From a checkpoint of a small image classifier.
Model: arch vit, norm layernorm, patch size [4, 4].
Training: muon at rate 0.0026, 17600 steps, held-out accuracy 99%.
Rows from block 3 of a small image classifier, named by matrix and row number. Rows with one number within an expert belong to one neuron, the router's apart. Each number is 128 + 24 x the weight over its row's rms, rounded and kept within 0 to 255. All counts start at 0. Numbers have three digits each. After the name is the row's rms in percent of the matrix's.
After each expert's rows are labels from the 100 images, of 14976, where the router gives the expert most weight on average: "strongest on" is what is common among them. Only what is clearly more common there than usual is listed. The data: stained colorectal tissue patches (NCT-CRC-HE-100K). In brackets: how many of the 100.
# router: slot weights (model.blocks.3.mlp.router.weight, 64x320, trained with AdamW), inputs 107-213
# gate: expert gate (model.blocks.3.mlp.gate, 32x80x320), inputs 107-213
# up: expert up (model.blocks.3.mlp.up, 32x80x320), inputs 107-213
# down: expert down (model.blocks.3.mlp.down, 32x320x80, transposed), outputs 107-213

# expert 11
router.22 077:131128133100098154078107132100150088128099109159107127120087100154134132133122144172104131127161103081156115166141170142143126124071140141170151067145128113130144115132109096144106101151166126172110128122117155182145102143138095119136136114127137143115151128108136158102143119137092136111080085123164110133147140147161132
router.23 085:130147105142131149085133140109159123094124123152120134115062095146162110123126145140104146144184085116115093151146172136118134140079130161114132050119135139128157145107142108129150129140125124159100113121095123123137118127116138102149129098118127128104154127079129125148109124139093150099103104099157101134150139165130135
gate.0 152:176078108130110174145136078136116114180103115131113173120099116150136117127142105160127138170148147116115131132121104116092066141121069128149106124144143133134195173187132094108140107142154128126110116143087118117136143115168119103115075110136154144113115134119085148141114114115130133066153113113101158132118138117114141
up.0 159:174071115132116159145139079126114110182106112133120181109098113153117113105147128163130139174142151122126135133121108119096075127108046123158122111151121133131197171188131083107134109155154134127114128143099128113136153116168105105126088120138143145122118142117101157131155116113117127067160111106097140135121141128128125
down.0 148:082126116129100123106121104116139123098138125188143113126103072136121128117135150075132115133136128115099142157142128140138147104112108107086131122139126145114117123069118123112146098137126065148147126145117147119133115122138169128117130118120123092141140163136120101152104112114129075146116131127129186153130150125126101
gate.1 017:165187139127111104107151130133119122143119146115121104144166114116104139126140121126112133114170080157122126102130146133118121158116116094102099151147138158147107134125101096164125110095125089150152128178151109125148096109149128113092100178141163154128173124147118188148105131102148160138124135173125148115126136153099099
up.1 016:123183145101137131136141083113115125178120106093113106104132102099130170130112134140125134131153099109145062116117145120147101170089094112129164139154140121144096161119113161177124115119145137151139134121114114133080118074161135099132129138121163162120131099135121162156129093104171135138115156108130135092123143129124139
down.1 024:102124095149113113158173115088138105151115103134132114119081153119180139189148098129155099140116124111125139107168075127168185118128131109213121127170099153183130146116148141107156143151163141155141166138079094173083157133125102122103123184157178124186094180144103130122105117126119093087133120120150154120120171103122139
gate.2 134:141133144119110160147040050124145094155103120138102137089058122141106140106155147176120146126137134128111132125125161106146097142126190148183120124124083139119158084167148071115118105087132134130143123147126103131133129123180105122123137126109101150129129147108120123140165149125107100124130117106122117136147142132107126
up.2 130:116144128129157101124185197130123146133136126122140111151194122121123137142106109087150112105126147136141144143131095135107128107129085114079165110133165122134087151086116180114132151167126133126127155099115158139118122136102149143149104142147148122136135116145158123112098101130134157144127152148129132126122126110163134
down.2 117:126116122133083131049125062119140108147124118104126149130154180116138135138167128159144164110141151161111135124155132169135132152098160168173125140125084151172139121081123121143084132130167068130129147109131140146143121124127100139125138145131131111136143112133107164102141159125113100149129090100123132149139133123130124
gate.3 207:121069135113138127099153098102133126095081131169134182157109064152107108120132165120146103111158153123134135153107131163101162127115107105140113106135124145133145132047157084113135147128124131143126121147152142117138117118136174111111106118126079155126129166123139142139113136127134108058113147111121135142102131142111115
up.3 198:137179125138125126151110154154131130151179119084131074100149181105149151136130103154115156138095102134117125103153129095161099126143156146126140147121119108125104123199094168150121117123134119112131136115114115144120134143122075156139156134125169101122124095129124111110159123130114155197149109140143124109150125117141146
down.3 172:105115143118155143103116152129117146155118132099128125134156140130129119141129121152132127134132144140105124124068133114114129135139150136157137129127113095132148129121128122126094142133170140122107130138130131164120115125134023130113137122124138109137121097109120100116167138125147113147131073132124142052141127132122137
strongest on: tissue: debris (27)

# expert 28
router.56 158:168122133144128126127095117135118092143146105132116144090130105149125148161171095129154112098111125115101151103156134118165114093138121179165092137122167112112093111102124139123143125111176151119109108154160104133100133147133145112151134149090128156168105145086153133122126108106133130137157074178102142093149144129108100
router.57 071:127087119104096119115121135112139089107113131110103116137103141147121143160106124147116130166140096071131093111144118124136137126107138150125143058131158112153126077140156147097136114161171100144127123126113157177129122108125119133115130086123151142110152121102136126113138134136115130154101134105196106117129126174156148
gate.1 119:109150111110152125143065133123110137134112138126130095138084161135157145134141132182148132093162101105122153138157158126157109141111160119125141096120120100127118115143134144121110111140118145122098136124168142166115108114145153141151139127112050115183126167109194117103155129124147139126125134139145105142145142143149136
up.1 109:130163115122153153160084119135104142132099136138124109136115187121099145116123117149159147127159121124138148139135149099107120154135167103145152115134123138138155075114148157119117114127072168099142106092124134148117106079167130119169096142141091123139126145122129119121105121127175168122147156142133132148145134132113180
down.1 111:130127113123162131079140144123087119144098138150113123129127167116144116139147135110202137138173126141143129137127114181096151176095120149108160132123102097100125130105087124119102136131106144095148141105124132128104079097119117127137141145124129163145136116154143155131125169139137067113115159142120103168121118126125136
gate.2 082:110130138126123103140114138103140152097055149127144121148144096118150104121146152128142147122163136138177140167134120132161149141147131126122080142093079055138156112113108096126139128144115122128178138164155136111133111077122128086142134122121103135095154148122169149143068143123143111097095155158093157142147110153142140
up.2 084:163143125110136147116167116145131135144162092104108109129121147126113153144110091135118129114096140140125130121130127125095128137117156145134166110143156189116136163112141143151118114129108170145070119110137128138105155132125173156106097132127131125145122130133099133115150118122098154171182109105160095121104148125096113
down.2 098:174120111143087118136128133125128105126116123151141114143161174118156121134157125123115159127122126139127100076176134109088144094152135159101136145121146153132136086087131119120145138120155086132155134119144134141101145161113023135119122112139139074102115124115127131094125120124128198134122131074109139128145152117113141
gate.3 097:173115123126118092081116174111125137080126124172162089123115115149131125079132162120121121116109153142117104125112171088138143098140121130147184114133145136095096086121166113170115165099147174097152110136085127131155096098145121135159120130127183156154145143111139135124132125143139141078140130143134154130146113148150129
up.3 105:143109127167159165138137104134129114085137168115149113150137118124162102119121191159143107123128154133114133156117125140152131136145162146122158127105071080125120156090113117109122120065127122097121119138102127132135176124123135161133088127146160125175110155125135150132131148140084120086155140177117123119105135117096132
down.3 114:161128144132124128101160152129151117129130118159121124155139045128128133098146141079132132119111136142112137185114143170107130130090144132114141122133138149153137112069147142110157128129146137122164139109124119167132125099100065141105124125127149231144122161121133163103176124103137159140110140116147126093148124125140096
gate.4 104:120116130094125117113087186113149136118125135126145158135120116167125101119106196142144070099110173105113124145124124145129080119156073133119130134131159089135094113132094152115155113106166162099134111113128176092155124166143079136148118156148172135127136088111152138140102105121100147134146141138154147138162131140126111
up.4 110:120129135130129128120087175118130136137120119128132109132117120156091121121105172113137086094114162102108125150119129148141076121157072146083104140126128101132104152126093134104163088106144143110126114123094169103134149167126100135145093146147158137136119089085135133146110091124089151123168128148166090138179147131118124
down.4 094:133135139113144139075130107133159128141133118134133121153132158097137114133140177145151097128113166122102141198126117134103108084127149149083117121130146156167129136149135142116141094130093108114085112143115155121147155101135159123101120128115132082145094143156098139097108147140109115108109122099140157140144124148132141
strongest on: tissue: debris (95)

# expert 3
router.6 123:131158146166131103154135100093122139144127122124114152144132131105135145131142168137156155126197067121160121122134113156164184109118094124107111134133121121146156126120132089186125066162102125138110161108125141155123132071111137099152108126136133147118121100157116142109152129110182097183122141144132150120112121139156127
router.7 086:128139101162110214129142097132111095143105121126116142130108119146125145142107129141114108173126097099133139146117151110136096108117110139133123110146170157137128137116127168137119148124131139146121116122097129146125136122116108109143132109132160144117162092085131124124134117136093137160075086115158120110170136142142132
gate.0 099:140087144129123114125078140128129096119120162126107169128105090140142149156128123149106165154135092145145078149132106114118150107108089101070149122136097120128102125119120126143116115155065161123115140168092092096126142114157082158147123111150122118148139129110097127130170139130148142109158156151142088122158124119119108
up.0 090:117146126102140162111198127134136142124139088134131090129166161134117115098121106135142084125112155103099168130111134136129105135163190148209110147108153147113154103137130134124129141113171101118124090104165143135130108124116187076099140129106144139102130123133151126120054138132083129156102112106135129140130121123141128
down.0 104:166135109141122161121123066130134130126160137129147129132107137140114139155151163094184088138110121129123122128079112130146149164127126113145125129138098152103148153110125158131139152100120146105110131124135159148138135116146078150119123134131105132127110139131125177150095184157143133089118109129107146135118128142145171
gate.1 097:115135125139107142170136101125110108109171096117075136136154150126191121149098083113112138157134172152171094142131116085134114145103146131150134144133161120125131110150107093114108160155100113101138134103114119093125097124132111134137095112123129135122116127150080124123196143152138090154148150129156131122104114109095112
up.1 093:136131128130125160162139107125126117102167101119085158127173150102150136104128092137113149127118121143147086132138120071102101138088121153109157122141159134123142152158127136120124157179123130076136128098107129121119078127124112139174104120135106131133124120126093105115165132144130113143169136151156146116133112090070120
down.1 099:117132115130164137138130097112148113134135129146129153127094125132134147121119145174097147138108139094125124161129132140108158043135091161140080130138136126160126108160107135149157101132101099144153133139149111128147129097132188155104141109131131136155123091150100193121125101129101145130114149134134191150100119133130134
gate.2 057:136114130097122133124144087165142116144117118158151096121124135152143133118113117126109125150197169113087142104149145141098153126132143125136124143105100133141129102149140120097113146120149144129135135162117138141125142108118145132119135140133155113058146133123125108146161131116073115151146131136104087137120118125112146
up.2 058:088087171112098136127156137135127082152105143152135080129165142163146148125133145139115159180126145114061113146165148127098130147111141078179082183127137155127201093144148105145106124098182096107112096175079143153134137160135105117125132133115079146121152128134111108121119136110072089140133148153126140125113134113139114
down.2 068:126096144156171124171100117126099178126158153135143153117150134121135114147078091097156153120070117138097109120122136106140163141111106088076125112137175139115124121109093126112131172136141164146088147130145160125129148117118141132131131101123136062140140126133147103106163100125154075161135137110107127133117128143127161
gate.3 084:133101158159072102131095127114077138156079155128122164118159122125156138119129164136121169131092135131160115151119138106148140125111093087183101145134129152145140133116154096144076156104138120132092115129163082116151122090159122097106161114135160134106144126124079114137100114117097100173120120117118117122071156118153134
up.3 081:148071110096134133126103128149194108165134167112142125100087145127088127139125130107125095168154144111066170109157132150108152107164155128102125088137134123132116111122150149118159122140144149104160139144106130138129140165119124131152132132118138133143110130129150135144127117146171131137139127139137108133135097131116117
down.3 097:124102142151137115111120052118138130150100133139113125105179156136126123131109121139117122136105109120146120115125149168138141119136115077162141145112140139115104122136141132126094090138170166117112115102113178136134110112122164148159152136109135147130126083124139094141163117130123105166116165126114075155121146130132102
strongest on: tissue: tumour epithelium (89)

# expert 15
router.30 070:132112113104096145141130174133146125086157111161113134129109098129136110122117119177109146165131099048136114169137157102111107122105129119122125054088139135115119127161126115116116141168129132178114130152110147162115110122143099138091113052132144130119158118097124115124108132171114141121125101107181077096144128176122144
router.31 100:163162107103122136118160160151153089116087120141122130101122114123088150138127099174106169125159118120084099144159164147133131130134087161146148119113104128127152127147136130116127130131166139128110127138106120202093166115079090156138153126128113111114119136081142114109141138141113150139147122128135125104120112134117114
gate.1 110:099122121142117124116126111098127141129095124140139140127155147124134139130141098126152111172139112157112147142108124159142153082162122099102093132121072098090146126128122121099113113143151125124130124187138127139139157124134125125112175136109141185144118130131136175133117163141123106102145115156117166146099125134114151
up.1 107:151171109107137124145128181148128127124156140121119131124116109114128127121117143135110157109138097120121110115152136081109102208079118126154175118114191125158104132118160134145120145134110123116127138093106125115105109140100131118157090106156123081118131119135110081129162088122145157146102142102130100106130132111153130
down.1 121:109118140126076120226113208134115118120139115101116138146145173119138142136146119189138139131123117125115131079183112055134114151184108169164122133120106134136127134168127128131138160126159150159042124139130161144102134118146153127137137119123130084150136116118099085106098141128138102171137106114127129121137146117122177
gate.2 087:118167136150116137128152133140123099092120118149102169132152107171122135119116137123137110131151198151090107122129141118168159155128091171123121155103140195134128067149145151109136144066115131116138124112078118115121155108118145153147100144112142155153124109118111119121110131117077154153125121121126143105133136125076120
up.2 088:140185129139140108126142121148148084093124133116123136101156125180113131111138136128109142096145182133095140118145159133150149166139087167143126160104138177126158051148151136107147144061133125114103141113058113106133125110113201119148143128130144128124110106122093141101129121132102157140137139138096144134118128131077116
down.2 100:142138129116121123048137151117126151101143123128123120116126110120157136128139123148159135137109107124189148120144110085131120125169111137178156121116111135102119119158124155126146146144053145160095106110123114123133123152111143117120123105145135148119129141124111154130137047143112099106136132130125148110138127124115168
gate.3 085:075080121118146145121147181111144134103115153093130117127143144139147147144109075169128138095143167153124134121129118146184162101165148152119094158109127131119117131123123174087118129138080107121104081134169106172124162107119085138065149105086141110131102123158102150129172141133126107131145137120146110127175125139127111
up.3 080:177105158142117120172158040144121119161130118160136119139112094134075133138136097113127118111107080110146139141145142110116143104123110128156170107123138152144153072114137152140164087126122136135172142113107138079099154087100131110159104123156094112170157140109127108113112137112138156137127133123137125133103149103091091
down.3 093:128121086124080144128121123138135128151163123148133141117128067121133138143133127105130174130147117127153144129213127128152149088139150149132120114130096103143133119160149125121115137138152112144045145094123129132143097108137133133136145116129120043046114125138150126150095138153165157133114145124127173148134132135136146
gate.4 101:138130145143124149108141138143141126146112101142110131128117149129130112131144074094133122122147173139097152121138121141113041172105146158130163151125120138110131097132175092147170121115124132119104138134095156120099095161129144157120126124133104126145113110134133120118139137124134096147167112125114137141125135109099134
up.4 098:140125151124128151105152141158148126142136110136125140125136137120131103126140078076115116100146174144103147123137123144122070161102136145127178160126124136110130111131168097149159134106118132119104145133088161111088086167136124157112133121132099136133115119137140119108141123113153112148177114113110134142110135104099132
down.4 120:157126132108120109094147158130109132101138123108147135145122148123139123114120142083106116145163138143166118120136132085126122142135131081092101127129119136128122126178142123119131147137061110157109125118147134160123118167140144106126139116141128200140124103113098159118096137130146126110096156131148152090144115140085214
strongest on: tissue: debris (35); tissue: mucus (26)

# expert 31
router.62 119:186133110118120144156139141149104139059116103139112114157129126140140126139088096130120180123140095144152087123138117107081127133138121158106123146125151125111132137154101096143115149136149124102157082111104085087160130144135115077152100107095159123142152170136092119108096172130120131136154147111165124113086114139121087
router.63 106:102128083119096167106130113140128108132096138129083132161097103147121119151128123152106114165153087097122112100142146116111116108111103142105166097106145137110121095134105133105110130095150088140159124124099093146132113107133129105147147054131134161123157137095105116141118119163088112115072088093160089132156185123126135
gate.1 159:159089130125135172137160034126160121124159169121142131120128136146089144146125116131124133140123131118154153131112144116151162127139143100117092125146105127132079155171132144167138150160123139161121091143148083169130112128162102122107134150104107125116131117128152148096132097126100156119110106123107135111170112141117126
up.1 156:165081137123139162135161044122156117119149162127135127118135133134093150145126108125123134147120124119168166129115142120152164120133147091112081121152085135136074159178132137164139164168124137160116089140154088164130110130153120123100121155104117119121136115133156147093141114127107142123117106129112135112163111133123117
down.1 133:092140111105155104132110091119138132162103117183143129112160148124152116136135146111160173146106154123143110133136145135154116066132124148169110110116159129124098120172109138129120156132137115160105143138111117122106106103116219141126131150119117067128139099124127091086132128122134136141146151159124138147124106149137090
gate.2 096:166116103162151132113159210141164147116122139143091060132081107124086127139110075165127123120088111092098148110125133138133113096130142172151098129133120157137112135159104112135166158116155132144174132111121087096133122137122174121103107138127100121125150118117120131142113116118202145132110118137133117092122112105149135
up.2 096:115134138133140134116135213135144118103141113168077112161082133101132116119139124161137130145154112115144123124135139136120132098117185121111090116132088189148082060153131135149138115131139117134131112120150110127143152115102152127108126154136070120120141089132081132138135140121174138121139122135131125111109109123150133
down.2 113:106128137113111128187116127146128122173125125139110119135117210138108120113124141200171136142112121125154159148128127119128142155105123117098093129110115119125116142149156133146130137144082079125106131147130122099138062135100129144122095116129121167106144118119138139108115050155124098131138106106161084115151129129097114
gate.3 133:119115154115153130139097083125132140136161148131120119117122108134127135109145164150128128144121131136095176131137137155169137118140181101150178115135091142129111082080171114125101086090131160127102122112141113133118126132138161148119135126105165112111132148124124133104127125117146121121138126162110111126160141127126136
up.3 133:146130080140095121117154175130143115098110107128122130142131137118135120160099077114125121135116124110154090113122118105095114141130094159096076140125175113115132165174089151142162170179136113141140140129131147129136128124118090109144118130148106147149123108124158128161097134141123135127106114094143142127101116126131107
down.3 119:095113116115179144167112064132111106143159126112110123120156129157125132122116143088135171134153113125131115120152150103119153066131103112168098121108110115115126133116128119156083159140152121103061106134107126133145148068107117137173124126140151049146129141118083105189157154156135131148117085131127122105106130124127063
gate.4 153:108118153101118129122136053122121164123146171138109107129093125130135115074137126164143115170103130131125112133141167136120119120123160123170139122153074191126108058115137117152127126128084136131121163144168148150147090099161099125149152147132086168144137143133154130117120182130162114087124116101160109133148123138172097
up.4 157:141128111165143130131123211132142105145113090122152151121164121141123151175116134101114135098141142130111145122109090122147137140137081136081122129113186077133153186139110147098120139123164106120117098113095101102102170163087145149093104114120172096099116103115129130152145067137093148164135129151087138125117135112096178
down.4 127:123134165094160120118152233137116113134143141109137137147165149134125126124134117144058131150150107133129130111131133125157133188128120119104133143113182117154102153223151134126134143124112071108148139126141102126130100155136096112109131118128100107157138134111141118092078144139122132123152110138135134120145192127121122
strongest on: tissue: debris (37); tissue: smooth muscle (31)

# expert 27
router.54 095:134093146127116144091118150131148115102142144142128118130091069139147130162121138155085131138129104077141124157155141132102127126089121120134164065129137141149087075131104127112122113137126108173135125152105170176143132097120121125087111061146130155131178123116127117109114135172095131139119115076194099154153143139123105
router.55 080:139097139123125139117140151128141109123165144163115123115093073122127132161114103171088120137102120087122140136165121149098156140121121104147139090138144115151074106130149128140136112156138122160136117149120179194134133100100161132102082078114113120140157130120115115104126139178098153146134122116163104133143124135127107
gate.1 071:153107147124130134126142155127124103163191127113127195124147124128152132115144087138113122169120149110121139120140144128158172091145077109096100113144128134118101111132130100167118134077168109127095124163140167148146126130096172165099168133121117119132128141127134137099090135135113130086150139123112156116122123120159147
up.1 072:165096145130125138120116172122150115153145129146114177146127136104145123126133080121123139178138155114118170119164140130158152118142071090074098113145141107124122123139099099181111140090172115124109131129130163127152113146122179152101155133139138128151140144136128124116082139144114141092157146120151138114123122130153152
down.1 079:187116124124142120183120174133146136101083111141133145154091109126129144104115118145155110141120146119173137172094126101086155205103124137128111133131112127119126098099143126153168134130157162150161136109135154137108114097165141138120141131139097155069127092118110133099162135141171159132131148140132040116134121142134173
gate.2 016:109152149118124114116167137092125114069137152118146112157153106121135115104105092159147128124107050158135109123079128133123131100086129125111189162099097092103130140116138123113104095173168094106099128143095153181143100129102135105146136137150127179128102120113129165092194146123152122150151099124147124105133163153116107
up.2 016:107138148115103094145132140116100106075133128132132081135144156072075112141093166105134114175141107135144112110127126110134114137110121134139173068138135098147111130092159174144143126139134139132168123108135162124124109165156115172164103125140064140134144100163107130105115152133140123188142125145148133126110120096132151
down.2 025:076129153123141147148116168127153168129141148157137142153136112094138161147087123153126125157124156115112134171126124109139148124121136148175110114154168145143078119087117106102160105121105157137118122120134161116127182144144142145159119117121157134128124094148089174109148120150150136146127145123159113183143083151127090
gate.3 097:102192113109121136146151167128108141165106108154116156140117143127204110118125159156118127147149127129117101138118137138120120134113140139090193110134153181120184111130130126178104158122120121119129163110110152085111104135080087164146172127133160133123126149128061135125079124134137155124140137103159115121159127160110143
up.3 103:151063139141125135114116107118135104103158149110139109114135110130041148142125110095137127108100127134139150126141123131145140114142116130180059148122108076138065144121141125065155100142126130131148104138146098163139155127157157097102077129125099118120132103122199136134177122120120095128105122145096150128087128109156109
down.3 076:143129101126121107141152128118156131137124120110151134149117109131104108121136126133136142121133079138134141124136132136115127169158128194037113134123123127115132134037138128133140094150103072143154137108116106126074122127127064111126116141118128228154107130132077094140114143117118093113153146135095196129134115129110091
gate.4 038:131146144167116143111169161134125127119154135160156108122111109159104157123106130150141084194102082116125103128132126147167128103135122117140134085114108107133135179059118151119120134146123183130144131117118185120122102124170121109140151137112162137133129132124073132143094131146112178169148140128156116125163116126122142
up.4 037:138107116123127123161107093129150116172111167130106172122137163098113100158160153127106170123139165128090135139131124108089130154128134124080114167146131143129160138197124124131135114113133098161120146164125072150126128107124129153110106123143108119115103121143126112106137114103147070120123111138101150133105151143118121
down.4 042:118129106154168144136104130138118142099148114159112145130144145106105109118138139101149137133130172130126102145107114102131131133157141110149120119153120144110178159088136126151118126126123120106125110142146125148149161153118144127112115126137126166087122124143138025110088115124124134093099180130135148145123150130119099
strongest on: tissue: lymphocytes (100)

# expert 8
router.16 100:106113147147143093158084133140125144064123108099170158103137117177176115154114150144096146104135126126121166135137126129107162115096120097109141118139100100106101090156147107180151084137125136135116122151112172152133142108156100134096136111126121113119141106107153123105116151119130142098120114142152149144126125138147159
router.17 104:118126123122118098128064137162142128106140086120128117126113118172141115157114139154112158125185126117159156141127144106098156161132115126120120101133115119100093072131112078137145109134138152147124123145123126170118134116158106120100145104130120128127112109090154099114150143137146165127107122133159116131153117178140157
gate.0 083:110124118110163103143121097109129130114096137128143123125098116154044138107107155145132125146106179116131155132114096130117085122139191122175118151129099091135114112135103099120097115089104093162122120127104108161114167104121108167090128134128120132135143139137133136131112134129098109139123151119140114131120092164113119
up.0 088:133129141167116122088147118124125130113164128119113125130163152151213128119139123060106136117171084133134100116140150133161171127126066136104139126121184180112110134121169147152151140163132159112157125126115150113128105141105156102155136124131116148095113119105110107132133133129133117139161121140142157139147162121147112
down.0 084:115142079120041128160135200138129145114138154120131114144149159132129123103139137102122163139121107122116121131150122119129135143143102092164116156127149137137132126112133113117127146139145112106176129137137132113129111100133145149149147119111105099069143159118109148145132120119123093138141121100105172119117153132125084
gate.1 172:152096119115124119170138130150068140121131105086133124124123108115177115148149069129125161079146089143134155142140137077156139141118091144139076163116117103119121189216151134105146134134146122114113116135220097094112120127126158107092108127092131062114089132117138113137158126124174175116136108099079117110152146094132133
up.1 182:166098106115141117177148143117086126101143128093134101118108138139148119120128127121112140037135141119133135139149133083163107103110137132138113131119099118124138159219154121142154133112144130105103127106214112132164122144103140138100130115112121051115108149098149114096126148121146141139147106104128124127146143128126140
down.1 183:113126159132151109117133115129151127106125134140149142124115038124118130101117105136132110129123098133121121145137144148126140122105143089122164129129110117183104119055140136132135145114101110141159128152121101147118146076116168139130133131119131157122149152124148174136131129125126120120127153128122177185123186130109101
gate.2 135:133131132091118123134140124123115123083109108125136177120125153143138144179141105112106126172183123123105104134133123130156111149156176138079145128108136111131109093150174134134140127138151120134102152160115123094131135125128065110123131083131187114078135127114107118136147133124132107142117139120148096112126122124101126
up.2 137:134141111108117127132138117131115121068120109122139206113130153140150135165139095116103126173191124127121118130136119131167116148143165147094150122104129113127114081164173145125140119148149122132103157147115127101129152132128083109138124092130171110072136125115124120121158121129137114146120130125125092113132116129112141
down.2 123:148115104133142116104128126136110133077129140128089114129101150132102144122112130104086094153122147137154127157144132109162109088119145082098133130111109137143123128143135118151131121150145103155113131138115160105132140122137169143139135076127136070140126162129149144149153124148165108139121140129139036101133157124138099
gate.3 203:143059101133136114127100135125151110122130139145087108100121141165148134140122137140121126108138122128147132112111122118118163156121108131158097090127153080130089067167127130132125055218137164146100122125154125145124108128141142185146061138116113109122129133141108140119102118137135165149122131135167145143139113156148117
up.3 200:139066104133133117125099127122154114113130139152083113101126151170150122138119143144125128108143120126152130114116121119117173157123105134161101090130152078128090064176132136136136048216135166146100122126160128145126109119141143185146061136119117114123131135138120139121101113137133162138120130138163142140137109157152126
down.3 142:161110115128144150087134104118137138140123138160119121104117090118111126127118141108110186143142164111122102137135124118147146116146130088120117134130116169118115146139125110117138122128155201152147112129133082138130104139124163134073143114133122093110119131137131103109125146121125153126162093120123175174129090141122208
strongest on: tissue: tumour epithelium (70)

# expert 12
router.24 085:104126105124093171114104131123130113106062137141083153164109122130140136139129117149074135182143089090120111136165138134124129105103107144118127104131118131132135100117101159108107138132124112134135130159092092148112111115141107105155179062130151138110167115097107113130138136153083098141088118098175108117148176134148092
router.25 119:165080096123108107141123125146107093153110072109098164108123136122138132133145106089140096132097105133143157151162116156175134116134127137134094125132172080156142106114096150096166140131150101110155139144132114150119127169122086100145116139107141136105112127124174115139073143137105110169143150161100133096127123117122155
gate.1 085:153171141150122134131187157148144111149096097130155101144137130130118107119122105159135135137078089123114088132121150117113163123144103127161147123125155132162137149129106104142098142105142130145154138109129147106100110109085142127109127117146132138134130116154158141150117123105132116141101125155086120144082122104152099
up.1 087:120151136129127164123149124151113103156130092142128172131140142139210097148120091118134128146102093124168094125147140089132170135122086114118158140129141156155094169139103140130103122117133136127096145116136139119099137127099125094109131114160133131130140123150136132139098133104125093142121158165110074147092140103127090
down.1 103:120151144153159125173122143123129124126130131127110135136141153141083157118143133187131111154106129132132115165119140130134143109103155158123159144134112116139131146120114119144056136136111098114151133127137099139107141157116127126120119148150149150120140091128108172144158121108129123128117099112127255143136138131131176
gate.2 076:115122083126141103105142149125157098139154130145120138092114156149097146093132109164127113108127148135130161083134130128145114117149153144190126121118139096109095100143163146135146103124110146127073159087156076117108167129122139178118097130116140096105167129135145133136106115133147139115137142113140152143109104143172145
up.2 070:100100099121143092114167163112173103141165150115110127096112171134078143115122095127139106071116152131129170093132130138138107114137122138181136136114134100116061114127174133143125112107130143140063155093158098133127139118131154158141067142119132115131137135135159133138088138123151147114134136131135154130119119149176159
down.2 093:118113115118147133115131057154145120112142117078108127126146114142115134128128136115131139119126156144175127117107121087140119139132113114128111127118124142128160137140149126129122144140144119129166126122151098139120153148140151144145142119129154134124150140134107181137115165145121044128129168160116169142112121123145159
gate.3 089:159145167074142105119085157132138109114130130099139118121092120114127144120147097136167139076149108135126097120100123150160143161109157123043122110186118063135070101134124143162141161154119138134137181136113129110127122111142136118152133154109148149157117110138171116144221113109183118116104140140137163104098138129151137
up.3 091:162188148082116096131137130134144108164115114128169130101093101091144144113130102110155146071125117126134119109127106131122128153088149126081140127201117075134109098118116140142141149168124119117168173147132143114141143100148130100181146122127118131153133117140170107127179126115175114149102150170133172110072121107157140
down.3 097:130136148113207146115131152128138151096138108122075110151117137130134104153085158118146074127136134124135122145128138120141123101153107161105096134139113162139150118153120138119113094136124124156066117148130197157116163099147061139131137115123115141125140128111159152126142087113112179111105093154110107084145157113129132
gate.4 086:138159100084130118121131126117122109103161125134083111137118145101089161135140116136139120136132072157121094110114117132102110153082129162127153114121107143124086139131136172192171136212113146096115143122126112104132156152125174129182121151093104103139110142103128123125180163135144131143125122124119155119098135113149168
up.4 089:121112125157096148127155155117140126103155107150100165138149163130164111133179071074125124115129148129126161106145121133147069090164104122089133144098125177126156192114157126138116131070149136153107142117106109166141119144129163131095110124130157150118116148134121137131147147139120059123134101135131113142142126131124133
down.4 091:132174147116099126091159079129105127148134119127102127133136164116136109167145069132099075111147168141205117153106140211145156146064158147182120130128139119118145137142146129103126139122132122124168126157121099086138127116136108137123107121128101178167147143136078111142081102157166102110149119125115088131127096145126129
strongest on: tissue: cancer-associated stroma (48); tissue: mucus (34)